A small contrastive audio-text model, trained from scratch: text encoder norm layernorm, trained on read English sentences (LibriTTS-R).
Rows from block 3 of the audio encoder of a small contrastive audio-text model, named by matrix and row number. Rows with one number belong to one neuron. Each number is 128 + 24 x the weight over its row's rms, rounded and kept within 0 to 255. All counts start at 0. Numbers have three digits each.
After each neuron's rows are labels from the 100 clips, of 14976, where the neuron reaches its largest size: "top examples" is what is common among them; "loudest" is the band of the loudest frequency at the time of the peak. Only what is clearly more common there than usual is listed. The data: read English sentences (LibriTTS-R).
# gate: second MLP gate (encoder.blocks.3.mlp.gate.weight, 384x128), inputs 0-127
# fc1: second MLP up (encoder.blocks.3.mlp.fc1.weight, 384x128), inputs 0-127
# fc2: second MLP down (encoder.blocks.3.mlp.fc2.weight, 128x384, transposed), outputs 0-127

gate.320:061123101126098105089123096161185159141098152112127099108105102154142089111131138093121136141146134129142086111138119130146163112094135158122122106111133111116140140135150160153127055150104130119150141173107104089130193150122093145121110156157138104164124147156110141177126098114170097144152125129121121154123118116122140092139159133099119112117103142128110167136134108117108104119129
fc1.320:137106137116099145124142124135156167127134130121107096135100132152129170123163116099152126126173132159115161111148142102104133136139134123101146116081158113157099183138182130134146196109121109123133119118119161125101095109089115106100165109145123128094106129166100128124124151155093091165127129118149220124138137154147152128120102101134113136136113118072129089155131105130116140126110
fc2.320:143079102162159135177147125097119181108128105085135091107128123103129173093116143089097120136158113117110115115166165125111144143148141134136125124123101083110116052137113119150102149077110143104129168150160150128160080100151140102133115147143139102139129123128141142116149120131131108155093152174132144135113144124124127119142110134152079096168121145147127099094144127146139139162143
top examples: the word "be"
loudest: 250 to 500 Hz

gate.333:100082098124113126135107111127097116131083151109138131128141110072083132119095164130122124135128093098085137102146123112110142143129184130099128104119151134142106127147137118129119176121111148092101146198095153170121070103114085088143135142128116105115156123141071128158129129110116145118081132141104107133128150129128115113137135147126118162133143122099151099065145122145128120128171
fc1.333:130122159133132123136135085130134154135123108117095135127186145094126131136175120129123108121135123114116134092125138129131137138112143094120027131106121123134149150115126138130139121155108137116123117118128128111140137138147119101130106179129110152091215108132115174109133117123103112093138145153146131138160140175161136131162133127096153132099152144115072156110156189108124095170126
fc2.333:120114148116077138144125150153133103126166127152114147131133142130142155146153166119103116131119105127141160150126132132118126150150128123135022113124112084157105169145142141099152110098110138094132140134109125031127153139112130101092150140126133121082140130115077131139160150146152116120154124126132149114165107135138117161152110146123184133132135124145114093102170140122135155147130
top examples: the word "was"
loudest: 250 to 500 Hz

gate.206:128115116143131123096130155118158152106130122119109071151117148163122135095114157149124154149147126141159066134114127121106068114139132133160100114134111114080100145141143159132153080167105137165103129167113137134143116170123128075149119183135128138129086126105153089144096097111143137128143118092153113134081148108152141122181143135126112097090143115136126096092144106144110122163124
fc1.206:145125128133152118116105107132123137137143092156147109088142165134138087125129099129115110098121131122160185115152139119104209139083108136123161140090157107170119136110133116096129159109133108119140159161174099118106119102125116164113155086127098156122150133145125130124129147134120107135085163173132151150124096133124129137123106107154115167123061094100137187147133117114103140150144
fc2.206:136074140111125111159122122137144111140108114121135107143112114126141151090103135129142092107173128088084157129103174115163173121114158110112148147126137090130152075140144125134082144115097096112136103156139163121128145100131168146092096081153134107157108145146120145132135092166121117169101157131151121134129137145113129162102148107156100132141113136175183182132122148154124135132165
top examples: the word "with"
loudest: 250 to 500 Hz

gate.71:165120133214176144121130112072092118099133131123147148147124096074118110100162124140108147126126117134102139163101144196182139111108087150134140117120119094125143117135127133133094115116100115123121089148134149109129119110090088130134113116123113129143127109089115149094108144078111129117097115130090111145122089149173125131128106163161142117102150137147091098132133120139130149146105
fc1.71:117122164104150115114169154118121141115159100146139134147122119094141085162107108149086140109101105157118136142108134179115121078117090162099139144138166138170160101113121114141097176159116139134159129154105118077150127140129094138096128146156116125154126129102115133119123121102145183131143113113153145095131146142201125162169124126110096147138087151117122147126146125153176115156134
fc2.71:189169105117156162077073118166135106126117170142161116103113108125152130058119115152111120092177143165109114129147150136112108137117125151175126109151122109165149110116131126156132115132124126137117135143137119105104093113140117091155106171133096110163158132124119097087093130095154104139131137109161133120152114118149149098122125126173109120173146107158114102106154130148148106126133
top examples: voice: male
loudest: 2000 to 4000 Hz; 4000 to 8000 Hz

gate.186:175128088165137125102116115164111130127145097116110132159127110143132161091142142159166117135103109103144121142111132159148092111142098127118100141177132120168146152128114123154107083127120132110097151142099134107134121100151122201132129183128102171078136131095137120149132130181087169114104123131113131112128072150132109138102120154159126124139154115136091129129083114093135113120164
fc1.186:161122119167141126112118127115139129127143116078145135134149118151168094123121154206127123128152118119162107102123134137154113116110106138109117157159116100149172141110101145154160111127106100131118139116129111052091125113146124142149148201136125122130101155108119115131125114120148172096100135134146145111077079151114115134086131106166143131180100107120113120103151086118100146133120
fc2.186:187169135179196094133123128118133136147102135125129150128162105121127124104092139152123152150180131135148166146116134130111146142127142165150162136099089130116149119108161103128147129143144142151122168148135120189112142175131093138140073130142120149109139132147166106142117121134126115136097103164132124157117104127131161095101125139176145107159173112139164130154102089115121104106109
top examples: voice: female
loudest: 4000 to 8000 Hz

gate.223:142142114147135121148142131179120109124127125102136107144133143135134102120150140086144141167117094135127143110097139144149153176119131106065140127110179145140101149132100131140122150139152114093098105137166112124124110115170139132117101108089101150080102111092103092158158123167148113150149088080132081084147106130122160103148120147157148170167145110134095167159144146142145122129154
fc1.223:161146108129124108127104151151121161110114156160111130122143141139095127147142110088125114101122149123150096189139136163105141141101132124139130129125147117131129118143099132162102115153149119104122084092107112185109123127117103086105135095146159119119137119131138161106128180108117104131119138106123134189138153118144163117078161149088097106095178175152160078133112143115140119120074
fc2.223:092132154085128130158133142130167181086156107172149158109162117120096077156161137103129153113062104122103146105117122133087138092129153110132124129143163137145153142146134134138112091100141131132143122176144142115138113056107171124146127114117116077161139156176137124129152143109145117108130116108126128156156147108136147112106134148092121103117142103157117084131141148142112113125152
top examples: voice: female
loudest: 500 to 1000 Hz

gate.188:173165124157147091099110132140107126145138168100110150149128140127169149098152137108081124083102138113102143112124138083110132107112145126140158124141136124100121129126158144142072083113110121150175088189113133121111104138118115149152141155100131161160158128130096136106170114100125095140148130144124145159110074125134123112155129128152138104142119105083107103184092101110143129130102
fc1.188:131145115130167180095121101099138151130107100134121153116122128100141126155130111190097160149144120082116112130119161100074081073168138141110144135161091089126119104156137154182165157133133142142123125123146140132145106125149114136074137140132109131160149133120121144115137142117144146131126137085161121140169054128125131122097143080135138108138103133123143166123131117155105128100149
fc2.188:141134109165202154132126136099149117150120119181108126131145099126171140134125137139128148156143105122122144137086120142135156133122146115111133157160072132099123179094124120117187143145114142128111172082170135174129145163117097172107109121105108115112106109119123121100138128132144129119149141125119146167171076113128137070107138135096136133085116106137165139140122107146152111133096
top examples: voice: male
loudest: 2000 to 4000 Hz; 4000 to 8000 Hz

gate.374:111109133139155142117139179089102174122155141139087203136153131092160132108110098129124103113084147150139114186144120154127084116150123153167129146156175121084134130118121143157116106153140136114127125150143138131144137091125118119119094128124147148109117092113154128104134103120124147156138108126134096182120092152160151122153116143117135141089146138135164138125136059156145091154119
fc1.374:142122114138122109135129118163129101107148132098140164158152160127082177119133156095124076114138105090142126108118118125101125160125135108129116111148123147155123144155163149132102136134168135148081151080151122120167159142112170170122079146124145144132131127134160090129094130127155111143086140104125141100091149116055149119133101119118149175124147083173113096141110146104142112118127
fc2.374:097126114089080116119115147158142188123154105123082116134129166122137151101115143152135145132108118107140135106124127103136095146106111094100119133160158153153150110108146131082103138121147143144108104088095092138120096158142138105122129111199136133114146114091165148144105101125120125102088108145151126097120164129109187129147121084122118137098114154136086127127126075100158113113099
top examples: voice: male; the word "she"
loudest: 2000 to 4000 Hz

gate.102:117140084110121133105151139130135142114124150119123137115103142161095103115117153132104116157141129143136099094087155116117120121162157143161131101144140041088107203146124197108082125135149131117108114140121140112147147147163105149144133132148116111095174136145116161151113132148167135154130102112146099103104132129184096115140141133147125133127137122112111095105143149115134190118115
fc1.102:109069136135101111114152093116106131149131151156154120138139156147154137111143159086093115145128112129103092116117139138162054118143162173139136101140109101081115089158147155101110141151106130126066088178113119123188149117118121106141155136105180085139121105110141139141124154123121133131117103111141081123169142124148124095124121127109128125121130131154139100132158129123126089138151
fc2.102:131131121152150136120134136105132134117128137106156135097134136118121139148167120131112136145134150139094131149129112146092085154137098133100126122149151181089123146099115095129149108100122148131108184175098085144157154147138067083128141126149144141141124109140124168089156166140152166085170145157130124095108154153109124085138136162119148121123113110143083074135160104130132072131116
top examples: the word "was"
loudest: 250 to 500 Hz

gate.373:140121147133183180104182134116090166136138109123140122072149142111186117135133110119096116088114132088075110129099089154172135106112080139136138176160138102136112092125104107143108129093149121103131134155149145122147125112101123144132104110126141082117121133109149130096121132115155171109149113111154114175145116101158187146148138136100131113139115125099138137123141114134147124158113
fc1.373:129102135131087127092119106092109080136110104170167119101154161121117148185097113133119100087140113074113134097157080141135138151160134093129137135132140157139137143135160162081115176145126153117157168094142133153102125115115122130107128117143163112110110132148149097108130093148146144089136149147123133137151155135091203133128129078125140135104114148120104122145107114112135109118156
fc2.373:088135141134073090132119161116159110117133070116148127145149145120141160151109162185133135128150152124088145130125111076103138133137124117115107141149171138157108131145137094088106150128141130128155100138096101137120131125150129153083157155167154110133111117131173127136147089113133123103121147179130120122065136133128099129176104088134147151097146148119080105137134121119129117092087
top examples: the word "i"
loudest: 1000 to 2000 Hz; 500 to 1000 Hz

gate.185:174151090109152131114120143127111127143143116126122161142127085107159130114115136208103121116122122122128117150123108142108159094115093145100106138137125106132142116112100123118094135122126133122127155113121131111108113151142112119111101155135169153148163172102127072131099137129125141127103148097115086099071041158149161135099125143179135130142095128141121152141111094112139128171167
fc1.185:104139115069084152155098145129158144114133144147126136121140168147113143163108133086124125099111134137147164157143081086115161124118147105121086124120151155100120122113113102099117151130150140129116122105144151152110119158071120093096166087076182125160119143148135116110146136106114119147139157114128083130104163111118143131153136126109094133149101092111101103104118115185138129166113
fc2.185:076121148071123155146144148139119123138168124110133115147100157121096117177144099154163125109105169146123100135150133149165117091144124116113123136113187129158101109123108127167125150124136118101154047099098173081137159110133141108162167130137105132148129141133097126151132116105116140137130164108109119131125149149133106146160103115080140142131096126168080115126130148150136146147148
top examples: voice: female
loudest: 4000 to 8000 Hz

gate.239:150108091156137155091137076146115109157158077122159127146120115140161116146135136163109113168101155112088100107110078107138122104115087115121113147169132098160139135108118140144153119157104147116141133118136126103125147131150113154124110151135149145145120114124071106096108147099130150093119159120144112084134097105154110141117182093126128124121101084147118104176143150104186096118133
fc1.239:082127118079089159131123124134108140112144109143084117089129157108130089126101135070170101173129124114128151160118065141101135143123095136089137136094107135092103126112124100109153114111091181125144145104142121123151138156151100156142100088139127106134128148164137099137149158142127157104126142117112118141147155130124106124142169123086126145145095159092104115075113097107145122108137
fc2.239:098133118069082117153165133153108127142188102153106121061152145130119138138152125118133110125092127115142108117110089115140124127159085156114141116105135091115103131156146106181158169127152136113152130136100148132128138114140113158117145080125115158121106130131077113140148130111136134112172146140119084098113175126134098174147152093125124125124096154102151142145098129103140108158168
top examples: voice: female; the word "his"
loudest: 4000 to 8000 Hz