config.yaml
encoder_mlp_ratio: 3
encoder_subsampling: 4
encoder_positions: "conv"
text_encoder_causal: true
text_encoder_inner_norm: false
precondition_frequency: 16
Rows from block 3 of the audio encoder of a small contrastive audio-text model, named by matrix and row number. Rows with one number belong to one neuron. Each number is 128 + 32 x the weight over its row's rms, rounded and kept within 0 to 255. All counts start at 0. Numbers have three digits each.
After each neuron's rows are labels from the 100 clips, of 14976, where the neuron reaches its largest size: "responds to" is what is common among them. Only what is clearly more common there than usual is listed. The data: read English sentences (LibriTTS-R).
# gate: second MLP gate (encoder.blocks.3.mlp.gate.weight, 384x128), inputs 0-127
# fc1: second MLP up (encoder.blocks.3.mlp.fc1.weight, 384x128), inputs 0-127
# fc2: second MLP down (encoder.blocks.3.mlp.fc2.weight, 128x384, transposed), outputs 0-127

gate.37:117151081149070116107145122123151143120188136106130186143109115117140144096230098067119072215104097135110095113129088074077131206136090107091111101062077096061137137161162099141150154127139118080113162099192158089171091154127104125150136136138091121124103101144084150158124135113122111145154160116103077113141086100061122171146152078146154114138120170154142117137117135107129113089094
fc1.37:108141189062161118156102159065145100167061123094153197183180120145141144179159155084149140058152117119152118090138151088138155160131171065136092124134199174114152143142148161103145154109137109141155142127088145034119133114109135083186140133126158130100166153125156198144105131123098109123099142106127169112144082144139162105128100127118123195169116123187130156149186150165157128154140
fc2.37:155120085135212144123087139045117152130000124075121131143139121121122095150120104137134148101165153125119173153129187106144135147119141138129112142126121215160131121135103115117103066154114109145146111142125122101157137095131155033130124158125126137126127126153211144129108143131097103141141153154154144165123034131139188040157109166106129124096155104116099106102128159161128127136065
responds to: voice: female

gate.277:111118097103155112153155142094066184080165162169072116121158098078116101114151121117136155130116108167113135112143159160131090032150127123117126141155140189143148172137069144122066149105175105146132097155103043096111104098183114133119179112223112146088121136134174116109166132158098099181135119073145092117119149133093139117129134162146170079077113147162093106131152062130133131177094
fc1.277:165143108107145104127139158089087106115127125145123130164151157173128136090144142113181187131155113153181119107182092114126121124117152050123111115110180084188150118137147062101148190137137113168087162039108127146101083104142140124091108098109104108120123151163188124177098125112164076095169157072127095075152112134071179092129119122121086113183127126194110121144166087147170068086142
fc2.277:098136140132081143116127120127152169117147115130122167208160106134122123123111121146126133126148139116058149077133141114119046171039147127170113103161133089139106167140108114133007112180104078109105146164122145126137202109154183160101166080188133149150094149138178116103093117155189078173098116148153165118126154092100184136124097182122156146120109121154123109126120063136114108109142
responds to: voice: female

gate.74:152138115097144153086141085099087094147153120099129152147130101047099104142178115144133121114087139132102105087151144156122080068099150180085115159161099169162094135082163138154189186159153128146152152116162163114080146079120080156179049149148092087108112146118119097112107109122115112136195109123218115106134152162108095136095096108157175128129082126133136104197182140147121092170181
fc1.74:187106145193192068091144094150147070091109106156158155148145137111135143075161154160130179105062139150102120107102120140132079190155101206096188133105094146152109108128131113150140108110128160151126120172122145112173160074132132125130124128119148145085074129123122179132145128160098086161125161150150168107122083157186187134132133146174133067134129080127124176227163097126116165162115
fc2.74:235128165146112073115117086137141090121145208114118124126145105136167130076135087100136130095161111130074153133159145123070128111142161131147108118120123125111083124157102110090084151147136146158030136084161037092144118177104122085078140172153134151184129072116116139143129132145178144100140131111108189145133050116106138178120111105155102127180149134152117136089131127129100167084071
responds to: voice: male

gate.61:123090141074197155106114107139143094152152093065209128078076099094187111163182125119144137096111155196142165144129099081122110117145123169064131107058139132144139074101181143097103206110152159090153117184124152110116111070100147119137156087079150143147105160126119118096126129105137103127189121140165124148156129146116110111144144115161126071106108148068104108158208104111124119158096
fc1.61:079090106108056084150162123139161121104081115139075066103121140196122115145139125164122142131151097161165084145152113153187145117087213111133085105130169133159162153131133136182150144124118125106062114128135080130116099178128164100150181115112136093166116141166151087195137133098141111204143106197123126127083185081168114120163117112123174118117125119103152171110046161143096157115124
fc2.61:039090106127159114196203147109107094128103123132102081132092132124130149167110154120067109119116103077179101090106158105180105193143176160150151130095113162092192083123111169081079130151061133111068124132084125135112108126108124091155155079102187107104098153159102115129138096164126100169110117097120101183101156127111130117154158159070142091172141147083097091141121152141162151117174
responds to: voice: male; the word "was"

gate.221:219115120114199109072168132148108029137115126097166144140163128066127078139133111183086134147167139120094172129095173179123131107087127151071116181079150139171111102160194075115131162094129122091121187138138129093110146110118068046089126152124136121145144099120081122096116107092115146126136128113143122114086107153160169145139083114122166091139067152109085124139163095131108119098142
fc1.221:063151107066136110163103158195215154139089156176091170125159148161143173189102119193106171159148112115182134095155083110120122143093168098156122141105143130108150166153080063152102108132157143090087126078155118172124130147137139061109180110131143089216115121145131124134150095108168112104152113158088077152157143071131145135122119171088091087147153107121119146089102128140117150155092
fc2.221:016120142094114145162099140167079150127136109140145123143138176137132156180147158129108162178137124125198126144115141106206166138122196102117135154145132132108187074155164084117124145123115145082144085076147167136165146140121117151059192075083150128092144147138095079141107137156096138106109125187099081127110157115129161145145108178095111141149051155173128106116142183166096098113147
responds to: voice: male; the word "was"; the word "his"

gate.177:157135098154157125112141141131121116145163074121150099189123144117144070059129157130126137109144152075154151132060167154106140149094040193058119167126077133166140083130113153160154051140070096163159133177100151118137093085158116192109107173099110147085095174089103147088147127128132124147138153146209137135096093183124115103165130108101168126161135139087126137143110068119165123150147
fc1.177:119164125127077163131090199104070136127126098112138134089097129212127133123134156081105132123138121135167159082117085063183131174095188130147155125139148153088171149138113114113113144154107117197156131116112148140191101101162154119175095147154142103124107174141137108136049108092171105122160152162099105099139188063174091160143145143066100155058151129061124136105156161152167105147113
fc2.177:080102162089048114159161114093107134099170099092131112179130153098104130123193160117143123098067145119109061080126122086186181084163120149131126158142180124158096090146132105151096138136144179105168098115148142080184131068093182148115170051089105134095092153145103119154099179130109122111136177148085134103089135102087065160152112165112114163176119112142086118115149146160122103165124
responds to: voice: male; the word "was"

gate.334:129169152103144075134139123124105109055137119115101156120169113109131160156091116146188082139117112125116142119143108163121130177117108121113063097138162129091126089224120065110188096159159152181119130135092131143091188188120123071125133168177066103120085132130158162120183119101127122089178128105128133082130111102105122129174150137137144158118175116095138079053113096136152087207180
fc1.334:160178102118087141151127115140127137135109106113107193187120094095092175135107131076135090103048139097146103137203075136134100104097103156141098151146124096148118170107069128123048177173146147151110132140134146121093171186157102093129142210077116130111153121111083187101119130168103109109150099100131106155074158215141131127174165120155151116112131140104147082169091093170163117138150
fc2.334:102121101119091076172139113135161132154109086167051121094144158142139192096132184076171103150113111127132158194122128129110100152161126132118134126123156117133160124133129132140054141114121142080140146143121216159103143074103096066101120068174107090152158105098142165182127125141098124154050135109137138058168134127123110137139144088152188216105125148165137070127151170138170138172113
responds to: voice: female